A small class-conditioned image flow-matching model, trained from scratch.
Model: 8.64M parameters, 32-pixel images, arch dit, norm layernorm, activation gelu, patch size [4, 4], layers 8.
Training: 11600 steps, batches of 128.
Data: 97085 training examples, 15.3 epochs.
Rows from block 2 of a small class-conditioned image flow-matching model, named by matrix and row number. Rows with one number belong to one neuron. Each number is 500 + 50 x the weight over its row's rms, rounded and kept within 0 to 999. All counts start at 0. Numbers have three digits each.
After each neuron's rows are labels from the 100 images, of 14976 (inputs lightly noised), where the neuron reaches its highest value: "strongest on" is what is common among them. Only what is clearly more common there than usual is listed. The data: microscope photos of single blood and bone marrow cells. In brackets: how many of the 100, against the usual share in percent.
# fc1: MLP up (model.blocks.2.mlp.fc1.weight, 1024x256), inputs 86-171
# fc2: MLP down (model.blocks.2.mlp.fc2.weight, 256x1024, transposed), outputs 86-171

fc1.489:509437567505528423525522493464439459533520511536531588445502417531481492452475534543528493459460447498502606520415461458533480522557491490511566469520404421500489518557521556467535557504516411487525481511466500584558426388505521516518455507504541515476516482
fc2.489:650485540504459512501454583491500480537445478513567494458530528516480549499577509487483489394571508515504429486460594458483509520483518452582431600618546554505482493393532484508502546502539481516458361593571481519564438637496523437451537524538432492542513459
strongest on: smear: peripheral blood (84 vs 16.2); cell type: erythroblast (33 vs 14.3)

fc1.720:511549518583476576428456435524432480483484534544509510468387503541490512515450563577541451557467473512556468503554521557518495530515544529464507472483435587535430555546522611427445551548531591433503483580577495545584462455530386474442560464564505499542530419
fc2.720:570531553520524486473464512507499552448473538539571481549531488438489423434496485526551505491519494465440480419575566560535568478502450501562524502533508478475457499562601512405466623447571535445406508512572528517455553525506503500510522433530499457589448503
strongest on: cell type: eosinophil (97 vs 4.2)

fc1.507:482426494517464458507472555416477502512551461523479506510534530489491419464461518456442490546511523542459482581508544488461432553579568473481482479464476437508500507450415472461477533548525515632447441442543510440480556462469404453463538457497471475433443482
fc2.507:564462455498506414491507539502543517403562528492534566512447485492464557526544498532483520444529476502531429576493597473495563494419438503526502479437416563532473512527570507418529564491559498461417471510532456439467538516476502456598494564503535506546509557
strongest on: cell type: promyelocyte (27 vs 6.4)

fc1.374:489524556557453537508502408506494445535376481571473421522497553436480485516475504473588468470439540482365523513638518553459402426490490508472591467471533474504441496506556563464530512517565476542475456479510523522549479467484497485324493513534520542501464536
fc2.374:590439518476529496529542478434524452493437607448555615446482470536442494538471639504563409514408555565557467505522536480552520585410549477517486506494446497349419442432481482554460473495503569442533584417457520473553510565488518525433486539443418560504519428
strongest on: cell type: lymphocyte (40 vs 15.3); smear: peripheral blood (39 vs 16.2)

fc1.465:496438520482415478458472440492472447518512573579534529436472615417432499503484513449532477472518555500469608465524569469464564501461418535460554478441483599477493469466498452580487492421481513498469562517521574503423496507556499548467536457616517532467554434
fc2.465:518494481542542466521527469515461547584455403458462529514452443531552423489544559547579525501562426535517504523458423439520446439540444443554458539428476417497533413453485598454512543497477504418497485417499475601516503418500505463523522478478580494468425510
strongest on: cell type: plasma cell (31 vs 3.6)

fc1.638:509557486523544441497493541494504530514572619526452420495510484431515551516443443412537551415514453516522622534442431407481509514506550496556486521432561446530601563445497420490464583493466507419559505617541489467378549418494520539444463518507536542482565470
fc2.638:501485521443534484586535579520569490501428477537469469466535534458494485488479420534431472489461550488558562544495613582472519455415445532507572523505518554445482518644424582552424431484584547596602409556499459421429553441479502536463531524585524541646484525
strongest on: cell type: plasma cell (57 vs 3.6)

fc1.440:485471458551502451488516491378510547423515491379530437479436583576546516540423544374597418530488458543626456503420533521497497453526599479515502493554647412472537492588422524504496536490404509434537499491543490500423527463451477524539534546530463495515491508
fc2.440:587472394474497534489527582519583535423575519515466509534521523478503484521483535650506544468545446480465553483493490520478443488497482516379508460425577493539551527595469453527483544475509510441434567520448522468411568481527462563566497548507590575501488520
strongest on: smear: peripheral blood (65 vs 16.2)

fc1.82:475460416459554484495550436555506437544498426543479528451493557558501493527525544505479489470493508461510524491500543559435551522491495510453482573409568647461397452519523448460396513566559455404497476535604499526577571503452500432431499523461616506560493423
fc2.82:522541540408500502511433599528483548486459588443465506474363588439506490526577571498554546540472553352486477468468429401552461509481470435493533486486471571501491477517407493540416545476491418457511595526467510514571424408560461483421464502531526494468475452
strongest on: cell type: segmented neutrophil (56 vs 20); smear: peripheral blood (47 vs 16.2)

fc1.248:493443575509442427472464534487438534573498433563521476558520513382560496578515533502581465545509431546543455540530508395460547513468553492511520533465434562443494540476587568440515446431522474524513489479491404597560470484527525582492480488497521456457474489
fc2.248:573581532538487428510529465436504457452566387507522530493477490476554482486628456503484556588526499531483534473527652584526554445505482559445416564514438502473510493458502526401546530456583468467507447568448404452473593521472503504448497517511559489476479569
strongest on: cell type: promyelocyte (43 vs 6.4)

fc1.459:518486446526539423654505479431477506535440462495421478476530487460456444445516582477446542423514485506575490508487563427500366461483580527530551476562494594496440497452522459507512509451518482461446412582582440541473475455479559470541610528539477597479492516
fc2.459:546535474532509428530454459489557471494472456513500498441508497387499601404503503466519477455555472446526397568548515519443519494422395518489466522528444560428483509520512563529425519573580476455439489427373491515457482596535461473426612535542510555410521501
strongest on: cell type: proerythroblast (25 vs 1.5)

fc1.732:504492571505530480491421494551477422569472434495554524464435536522503395441540506492537515398477485444554492547611475474454526474503515536423456500456529531485479491419454454462443447476498497482482505516509519599554492418514575521429509540494559473529493481
fc2.732:518522483488468494541490417468444455497550453483538466473439517417450455501522482439487486588525517587436517569574505490471628458464501509608376518453402565461428527380501435453547525526399544493471517519505493550462618519525566473485496346471564484483465488
strongest on: cell type: erythroblast (57 vs 14.3)

fc1.91:492459505419499494400548413471525400545508499513516554506476454578598522459490453539575486556541539493510532508515446527416425412538482504561498510513497516539498499466486493440529442480496413547537556500475568449598490454542518492501512562490483483477586443
fc2.91:252422501473464518481548446426464503456566495458554509437558498470387499536515485547486535575546459503532411533441528519498463464589534486512443519487504429479489541506549538466524488475417486487547390386490422551438463505531555469480466508432460570518440495
strongest on: cell type: lymphocyte (36 vs 15.3); smear: peripheral blood (35 vs 16.2)

fc1.365:503515528559572474425472514535448521467404511456500485494421490441550478526439440465434513487526423505576534481550491573522442526447587515527512449429555439391456476491499648528536542467395543445461523482544566577466518511469464507473499540520541504522476658
fc2.365:560430430552501484471446492527433532481447576481542570506571491528499444573518490533525556498492524544531539483529580493379487578457493539519463460529554415436467500510590477421481532422530515530551447540559514505488508506460422461498498431485401480433522540
strongest on: cell type: promyelocyte (29 vs 6.4)

fc1.6:479408427537501529454441436545564508519526443494461365513490539599568590454526540491559444543531449480494552565418517497466500487540458546388569483625485518440537537488522520568418499548514530402528518507482545528455520473514565515444495551419471462456485442
fc2.6:455463511539566540439504542457423520580553597518475627534506529470413530479444446496513538513412492547500488469535517488558446500544595458625467557558499541466508514481504559513359487533485533511533508631533476452409569496498493506557480354473525482416435436
strongest on: cell type: artefact (32 vs 9.8)

fc1.555:521498488536497544513433540520491524493449456540485493461441445474541490521537465562599458561497556520547525374502552548513470506541489356479451516514492523530451571447528498426504551460441572451480511553634551601545579516529455502477543556528541519554531495
fc2.555:504506492535426457470570465508493545578485519449437526506456530614548443502499549515537540470499503406489572356435451525545481529533415631548618466574519452402527606542566481498450598428532543449472518565464495484471536530515531485407521490488501496468459458
strongest on: smear: peripheral blood (82 vs 16.2); cell type: eosinophil (41 vs 4.2)

fc1.425:510444522494505569514516428456502527560548494592531526495543495465442370466572550390481529604449451443575453569524390427525498581447499466537485472487441622569484468490589513483503482537535500510552439443512539515562588497481519513482430533491496464479491513
fc2.425:536495443543509430510524546525495464362497466543489554505535436514514564513501491567555483432509469400537453482572545513492478361556392425523543500493468513470464635500506526435468436482597448541525436463452462388516569489464444608472441570404385505500532498
strongest on: smear: peripheral blood (99 vs 16.2)

fc1.662:487516523583562571439444513561348511484518495495460537419506496444543487437442486530512514429509480553604517457520533598509439484448524540508421460446478535485519440526464452444538477461447489518463460418505525524531541499626467506493544520500535522519542617
fc2.662:499542582505548523611536605494477544518518577463521453426500592423490458406559577429542505431526397515385469556523425437615482523505440599492474507593492573568519468416477502413459493575390606443525527506493513561509497463546473448525582480580489544449462525
strongest on: smear: peripheral blood (49 vs 16.2)

fc1.163:483504557517505445553489417384412459568555509483536535483558502462430507558466472500477499521451437593460545577530413475420503561483495532508516492394452482450538549642516468450498440537482474477501564509531538502559454470479550479484620470491427535540491488
fc2.163:631456550529462510488517313578486564430511544505489403531514448597560481531549426507498527543485538524525510542478595508456466495518385528428445484390481505494509485485427523635524636523542462482486545490474444575512468543544457553490390494533434500521481524
strongest on: cell type: promyelocyte (28 vs 6.4)

fc1.756:510478544545494607553533483552484471471516542574461538583521476496579488536529511443452595511439506548572449485424417525565488457517548495474452466513486413500595518464545544542454532524531524533539506563466479473515542456556560552480526487465538507534534426
fc2.756:662490529389473527487489397462499513474466532434566506529559541476514517576544427531545484519511511492517519480554656524505445455575413386530424463484571559569482502460505422538478512528553485486471521521437537560471539445492540437477483484599430485558514488
strongest on: cell type: artefact (54 vs 9.8)

fc1.678:511421530544451483418503472496475432427546429506478639450479539447541442491505515472477508560515497493486438421476595479513374578486522490411545519414511438535484465483515492522462462589545587590527533523484543488514532575483497466434499447496482503506441461
fc2.678:505483537438610475442470546447385537447449502425629514504496518437433542552526477525430445501486639563509547497475521521433568533491511432609447507464497520351494451492468551566443566693523474474456438566569525529564536415499518547502489399435491481517479434
strongest on: cell type: segmented neutrophil (99 vs 20); smear: peripheral blood (95 vs 16.2)

fc1.326:477529534517489411414530529573498548479515432423529478517470400486488469448409521543513546536512372492547543450543555524524543485511486531507469474540474486475512375549486558426425524476535463501465473461507472496439431474478560535445490469524439483546515472
fc2.326:464490480481532411561583460545441478457453601472569424522502435495556472561456474460468446595488562555473479498518440550479466554555530527383570539575528494548429424446445459514480531497535444479474545586450406411419530539490396381505447478462474479560483465
strongest on: cell type: segmented neutrophil (54 vs 20); smear: peripheral blood (48 vs 16.2)

fc1.563:510535585469470517444446529528498590468502499459462444486511493445438597488488466455585447502574476505464452484461525493395520476491523418541437545519448462527418557537427384488586501527534520505394516474461477390460589514409528534379521586507556530443504558
fc2.563:507469549449535486508512570477458470483493544586456561466436492566599466529500531503620499459505495504497556460527543533514511449500494511417492422556490505489492544409521631520575594498516552488467531545569565559542546436426515481426509504439426509463467488
strongest on: cell type: segmented neutrophil (41 vs 20)

fc1.328:486450458507486444611537489488525451565531506440513548541504514602464547471427526604532513583485493502530509511606493561521520478442556440446400390522513408460534572462485524467506506584475539515519538471490434480593587512472463593488456577461482465475445471
fc2.328:372548437470499491495518555517503496525489440569608502524571560497451464500489560475523549614551548530458553429460434511533451424496466506468409577566408434504524527555466554505607475614479503528531500560544495562509450529484604483522540498475504504425492435
strongest on: cell type: erythroblast (42 vs 14.3)

fc1.398:475434538521495479496457484497419477490499496540521445406422527543434489383501434402505451515532498445553527501499489548501491553457519500492463489538483477426509574531477530463522553509450491503407480481553424482512488535542540570442484523476519534610429559
fc2.398:565498471418457483434435450441553439413413493548408466498413544476419531564510428513603525582547509462463496437469548532523561542448436518489623604540423561429490556393555449496457449474465467462527428446455517455455491488519483435446508520432437515582482423
strongest on: smear: peripheral blood (73 vs 16.2)

fc1.573:493553576457406522487508491462475503450553461497473479459499466465487535667476525439498589473488544550465502494541476400482414561467431462475442506473500456494497499520482554475520602439446550519483488462464465452499550560504390548610482532557455476500526416
fc2.573:459445600476559486551479480555482525523492487489503535461560490477486487492459535360506475442491540484542413644484470416461509526520496562520437550510453635477474375527576437517563517536406459475457562569600544447525421484510608523567486419470531503488480504
strongest on: cell type: artefact (25 vs 9.8)

fc1.433:491562436526577448538471526530549520460562527472524501463523490470441478551560584461448503528512491412497580496506566480509439455519516521576591584481511485459586430479557631514479501448496535476466558557453483557493539452498459471544506492530551511528534426
fc2.433:482500478566487488470442509547435505530403576574473391494533468458536495544454524490553545557554572565530506447499496567507511577492494521411534502534534520451545460506518535620558484516482560523498450485538491416520487501508484482510493436502468513524538441
strongest on: cell type: artefact (29 vs 9.8); cell type: plasma cell (25 vs 3.6)

fc1.274:448499534456493552563460373560540459505452510479419510478475521584552550585519512507446450436470488451539496544377437521447482524488571489503537495498498514579514508537502498548557509576462479588523489481468424553483444530609510542586461580529464574544551480
fc2.274:468413529469520455417637448505492456497484532460516475554486546420475434524611517493473494383472562485481548492560461435548462496455456439560453492516480504456523512470434516392488590553493542441386502453463531494609544490524407487545607546446534616497493495
strongest on: cell type: segmented neutrophil (41 vs 20)

fc1.299:523516526510561529560455494481467460526540425586507556573502504540530459497429548541493608536433492589551536597498466575514520463468571544556563524547489493513542563382534573464440548522553476388488473493537487467493603469541485586514506585563540461517485437
fc2.299:541456549416458541551629520541539541544471547569503433486540589443535523506488519452495462449452423491530414551484649535467499511385524347500450586509449547523537631497534534536469467531506550576516557558447512493490509491484410499563548417547529441527530481
strongest on: cell type: artefact (43 vs 9.8)

fc1.102:486577522423526526514501589421583570480486512619515530450544497401498481481502566474506370541516548488523377421495513495521564459547537394574549479409424520524525477572463537570470492468510558579492515585543438486576587513516449469380509515564448499486552523
fc2.102:602484523487535460499523480575408447540521456421445499522547511594519482425498468546426483504646492515580565470553510625499515487523506438519549367515525542538457487452541441539438530549557546572468423442440557537585547504449491460405479479556508506535508568
strongest on: cell type: artefact (37 vs 9.8)

fc1.340:508497454541542469555513508543478482407493554467494377594481478521487441479437530494534502511454500517509419511436546515554398411538578521536395487461646526543526400401526514535579472519429506559547498509572460552451498559553564465460504491499564479399516454
fc2.340:474500420541508516481485495468434520436474451500598553498504566458500516515414514490582562483478535470517476485452395460446525458509435528438575489467410445411516405575432475477522474500415426488485556425403534532475526444478519563525430521471522515376502433
strongest on: cell type: artefact (28 vs 9.8)

fc1.173:492464447419551506497502485540544409454475487388520486529458492374490531550532449516476507561467498490484429556523534557474483430514486519536474545572496518406431470415493516493472424455549547500498469501586443482514529620490564490473526582524607491496501563
fc2.173:458506636482487499523503553452467436536530498517489480549524464482468496501557540519493478446574435456505544459471555473588590511528547430527602485541508454571525456531514485459492501492447558493454480563591386549494411663522599479416544468518482486467444555
strongest on: cell type: lymphocyte (38 vs 15.3)

fc1.479:513549562444460497489452474452535480427484420524588470510500425560534426500532532459415544482479479500401462428512432517488469512601494613419531551457495518526442589437572585413428526454500566421578597535454482541495516458512527496572464494458513524517499488
fc2.479:442503476485552488516530617553475490460561512506352513534605543485499428468466555467559558391480433455475537524486458465576468473511466476611486580457430596501543492551537510586471601450514544498505528577573473574508444523547465491618597406485473540469449502
strongest on: cell type: artefact (29 vs 9.8)

fc1.407:520527471443480446505517567508525532602423464535531439509557445453501526462475533438486443560516483529507492463583520560513411498521398506502518457465521479546420508438582522447529461494493542465570438617462476514509519588433434545353569523471593484488423498
fc2.407:631453589453466512527481428500495526379497584424468505518385465479550484559599593402564448456489496480560558480453560468556506528454411532463476522517465470445531586492478510554570551501515472521474558470526543550584512523484511607367475507520401462485503533
strongest on: cell type: artefact (26 vs 9.8)

fc1.320:520486519484482534435558522535522446506484430521564440557376469482532550457437410449546433464481528522406567580437475542474546540544477482397431472545462517437458491542505553472466528497556553470477557509466473550492516639504578512461554554502499543435515457
fc2.320:469512504581531464486495545499561519560525577530521461467401581576549519466478422517486514540443489575467492477477448534495554485592473486512462509527548569541558537368488346553447519439446573455409458489590523514488518446503448526457529409476547515462462490
strongest on: cell type: artefact (28 vs 9.8)

fc1.117:466499448604580513556458454370395479474542556589489399449403503526484452592473554469447531518556526502543523564437585308534586465519526505592473562350434508503545460483510499529505490556410532509466465552563462439481451524536511490446471504547552447507405433
fc2.117:666435453534452477484525527572441487478509534374487609551504503406496575553518525484431487471469512549543529516460459451531397470482507532448517351405480527486506530559519479532465508556509416519508474543439555482463552456510481554482452437445509509535546493
strongest on: cell type: plasma cell (26 vs 3.6)

fc1.193:459507508468493425492496488482394563511613581574453522481541493498452468475437470484508535569530398472504412547534437426463530507424492557485439549528474543621549424450461420498471539528509532487408365469564492444592515488346510480429552526549504419403509574
fc2.193:644522462577530465544585507478545426543389421484540592454514493528495521446557484463603453494511441572438514481564614494452442429440392462492518458489534400424544476495582607418507551537480492461519583436418570533498510594488528550473483449494519465404485628
strongest on: smear: peripheral blood (44 vs 16.2)

fc1.245:519454612513453558566465457419429463470565487530440554520336503461425486554471500555439560495440487458560453428477521404507456459589495485478521476482462538596524499568438495421448532615457614578524457513559487471540422528540593511444463572555512511427508518
fc2.245:522536520495596509482624467495496538550439543538465439445574467589507467474516501523450546516528506516516595580570520408486394466543526498425450434478528506551480504556528460446508508489583502549420412511524508531501377466486537484488460497470587508450500499
strongest on: cell type: promyelocyte (25 vs 6.4)

fc1.467:495489477472435382516510573405515490412527537464536514515472346440396520534440567501512555526487487418410501469512489623534499463579437516508473487500586472476559490487513455502488403463506475517482529574436532389611542546531469423467469454517477512548388450
fc2.467:513477465432383523465498401507484457423551484589433487478452472513525452485551478561440483532524513465521538490421520624495559516436467489526443520458458522570506579440508517551490439440483512440551549485490478526531488556441427532459424480545449477541467464
strongest on: smear: peripheral blood (48 vs 16.2)

fc1.289:485499542514439510502466503484445427512496453478477487485478479650488499562429510515561519452463498529572494513406465468603452497493541539432501469580526515643384512573520494465513572520460404402495480484462477429542533535506446526476417494428560509431514539
fc2.289:541509587579558548481441456464535482458458495539508455501414525497489492516532496521507469512537570514465476585535523407450520395479464380580472616519481437464490492504469471464512578424534433495500438446515446498444522539527500492556522551509606468471502587
strongest on: cell type: segmented neutrophil (83 vs 20); smear: peripheral blood (47 vs 16.2)

fc1.88:530477587521570468453480492493468525453454465415522546464422515450530447449540553457507469537437516485551577387557469492411446418568482517547502454451546559563503460550624487465453462486348576471567535559474506560444556478523518488453445571529508589471502632
fc2.88:521437563501463418576469456468402552549445397421511535485559541480418577464505487489496553489646376489552502503555488495459531414571503504504476520379552593493487515579536327446466493496582415500419417510514526540498503504447580456489524527458482509468476473
strongest on: cell type: promyelocyte (25 vs 6.4)

fc1.422:477496501633473515461352494487551485448580527429557536637474503465553470476518468501576397513375467484467411534471452543477503516492500566492390492567571536501472457517438586463477443483545536405504464485439500529466476482500507536448524481557519467496422559
fc2.422:624539459505582570542506569509617582490511496573397534581566547516467531431469418545545562557493451580453485545511528540507504463534454457505538427561447559490551462429478544487469419375420520523462594509535482463551465529535467565534536470502509547509465507
strongest on: smear: peripheral blood (43 vs 16.2)

fc1.194:531562473521488459521494493509445385493468554522469481562480512436478418474447512602507485490524669461515405487415570464575390507503471504604421438491500433468491422499616534462518554541430533506502499504540526512516500463381506446400413535537518472525521453
fc2.194:497398472566504503532505450549496580481516481453559575504463463529459579466493508419481496574537445548470600477538467472607568505430571538416506591523467541453549487559447492561479556582485531390633513525477464595658544495545531481468599421513548505509432474
strongest on: cell type: segmented neutrophil (53 vs 20)

fc1.595:487461480353503466500526529501552504418569542432551444551506577477514531484514485505512458473540475495442518563513501482535443434495576517559549469459476443424423585580495568604452546469431471415561443480581455510529508586450450532462457518535460496415542507
fc2.595:508508536515554500465490553524465507553485535481532580541585541465542471459496531550474523461481470388513514491460453504554481392469472491489461514568322527533491552599496425495461469431542513435480548571544469468461634519477506464602443431523484496482468439
strongest on: cell type: promyelocyte (62 vs 6.4)

fc1.3:496504368435461497446559508476550462502414521483487404488537570516557450479407466548421488520529516493507520517518445476496483496449463569512470502515441443522474562407451491436476462535588485483539388640588497431600458540536524547526399525479546492580424561
fc2.3:534397441568470460493513492537533564438460546507452638475538529457498483477503467518523398545450507489455484595529471506487541470510527510477523395613570477551524478568509552481564459359492489598493513548479460558500456597485518555540519561523571510485448547
strongest on: cell type: blast (27 vs 6.1)

fc1.627:482518564582515497541439452428517515502484490503534470422486483437456573529575401506510459499563426526511512489554507592511552579466448462602487651492544537483476545435508399443549399454543491490580439542446466543512435529465500592443432464491486545579468576
fc2.627:563433500446503503526609490536477486490520520539475505551418531564552432536566423505422534468436482465476488473526489553483489509480523557547585341475473439526441542599517588558555428460487544547553537499502505479419422427496501439484470466507457442554465518
strongest on: cell type: erythroblast (42 vs 14.3)

fc1.251:521541512578538505505424560534515470443549490448485456469455449539529381510512397425478461514495514506530459465540468537570462487539521474514521495482509489459488500507486480496469482507435508469543541522467507512474462445482517444573571462655461504499476463
fc2.251:494519422433499473487432577515490545432506481408483471544583520531529471501418567645441533470497474450482592578539537522509428406550486408550429537444506471610469520467494491523476515514479424540586531539541484525505445502509448545589497485428424496536471493
strongest on: smear: peripheral blood (67 vs 16.2)

fc1.211:476521531574548369473490467472621480516535438505546510466520490510558441411469462512514463537523558472472435524598507422507606449564523504479508519481432422486495548527414533450435545526506486578547499437478577592469423476505505492573425516502406581438536502
fc2.211:581510482530595455452542555503444510510611614362508532488503528532514513536427524536505515590516567484544610532515522428525477494481444465513528417500485531498493464492465535572550568372546470500630483490547431478498473388506520398543494406484513513504537500
strongest on: smear: peripheral blood (52 vs 16.2)

fc1.523:496572511460515453499467403486489457427545569536476460531511494496532505447419451510526499451482476466448569534423525541492435494556481604551493517447517433523409561442515639436550556476565559444476506550526470477418517544479445435508495556607524463538508472
fc2.523:511448583516493510473544449504519515480514558424510551530552509456459495518443429456493570431462461451571530547474563455550555554437480464462557484387389595503572506536558317586498504470529451505492443407452542435475491439544634594596477464436534510506508326
strongest on: cell type: segmented neutrophil (91 vs 20); smear: peripheral blood (70 vs 16.2)

fc1.739:510471520543536459447514526470453471599509574566568466525471484411446540594501529525536489490582566477444593459521523477485469447459549575501401460570525641484540417416519381453462539486413540526537466523532521480512547522502515576529457432529546553471516475
fc2.739:506573512452455517484485514436469512589464398459541543479529445537544437548528496567493532468546411550508532518495539467486475403522499417474558455483466421492488438570538582468459491508470495502483495439467500540499493577503483416536460605452497481376595447
strongest on: cell type: promyelocyte (26 vs 6.4)

fc1.375:464547524518578389536518523534582577505609481583583537440474435391576457460480551335456479561494445481517453482542553524537463510503522603538453486471478432461543485486536528510490520430556486571492581491571434524498505414492466520505493478488464588584549457
fc2.375:571439462548532492425455514442535417471497551453514508522511465567570507513500542474423495496550522552493494565538483422526515526494460322595534326477634533462475485469465510526528615480616472476457501544442506501524569552479477515508501557495538520605489510
strongest on: cell type: eosinophil (31 vs 4.2)

fc1.332:499410414495478506412558429473533489492477488462512572452471466530527510504445494468515396427532533546469462456427568500428418503474487424517570396418500460541556523527470572530528460472426582587539517466489396514558544545504552465562524442500529447432500484
fc2.332:415552510482473591547491410548551544485570533547488430576487478489485496573509527466554535537450528405467537525618382515439473484562476533447498527402501490437414521499486489502590426464394540545504536420543518547485490490592549533531583583488489521474490454
strongest on: cell type: erythroblast (32 vs 14.3)

fc1.202:501605571510525558550517421600566513449455414489522350458374568501537484485473517438551506476465567544523418454522547455447467473544497550524519522531483457587479553453406548483493573404539528573538447495432502523401510473553492613458508497512417533439530482
fc2.202:458512533423447475491509458438475532493534591466481617495409478474454510490461521572558453449546494482572538451543474520552555554498519486488526427507543528522447546563504448489479552448513514515472509451450508483570469563484514511471504519483393509473522450
strongest on: cell type: artefact (51 vs 9.8)

fc1.704:486465527496487495476468509417485505461504481597468486518516541449436418539463534550523441548512528430484483502478444460534463539457511538447580529395469563430566500513539562507450492508368427581479514537604526548538490497524482525503451538578433521443557412
fc2.704:512535577571545467471539444531498398617470436518461485478600523466479485490573551613518509524492521490462602526488439465536471413574525423507568537593480507452511473546505414472363448490503578458448585438498458505564598587510486463521457429499519488522546543
strongest on: cell type: promyelocyte (31 vs 6.4)

fc1.63:486496528465459433514575569441549461510513505524489467521526504433474491486495596453504499518520500498581506469557560477478493488501475439608518518409435548500565522587558478557454386432486571514527469498581488565492523521451512498444541496562565561532573461
fc2.63:596464449487574489462503559514464514501523556475519601539566539521552526507485555485445505445409461417504462409503589514478424448588475500360497529426504529457493524487513472425460447363555461508574601517458491433570483508477460502502439474475478562432523414
strongest on: cell type: promyelocyte (27 vs 6.4)

fc1.745:511500567497513497437578534458430513476458481573519509450445451438398480531555539499483451455527537456547408494555475432478473429422480544460511544476454553493555464546447593457485487489534530378422421569493472496498472498464526554483447457550562500565487457
fc2.745:479498485450473511537509473608525495493428481511391357485491527466516498511546453534510429521529562474547506552521600526545479573450499520409540430607464581522499577582514537521423534540566523537436496513494517480501534528537483531612462539554533488514515543
strongest on: cell type: plasma cell (60 vs 3.6); cell type: promyelocyte (27 vs 6.4)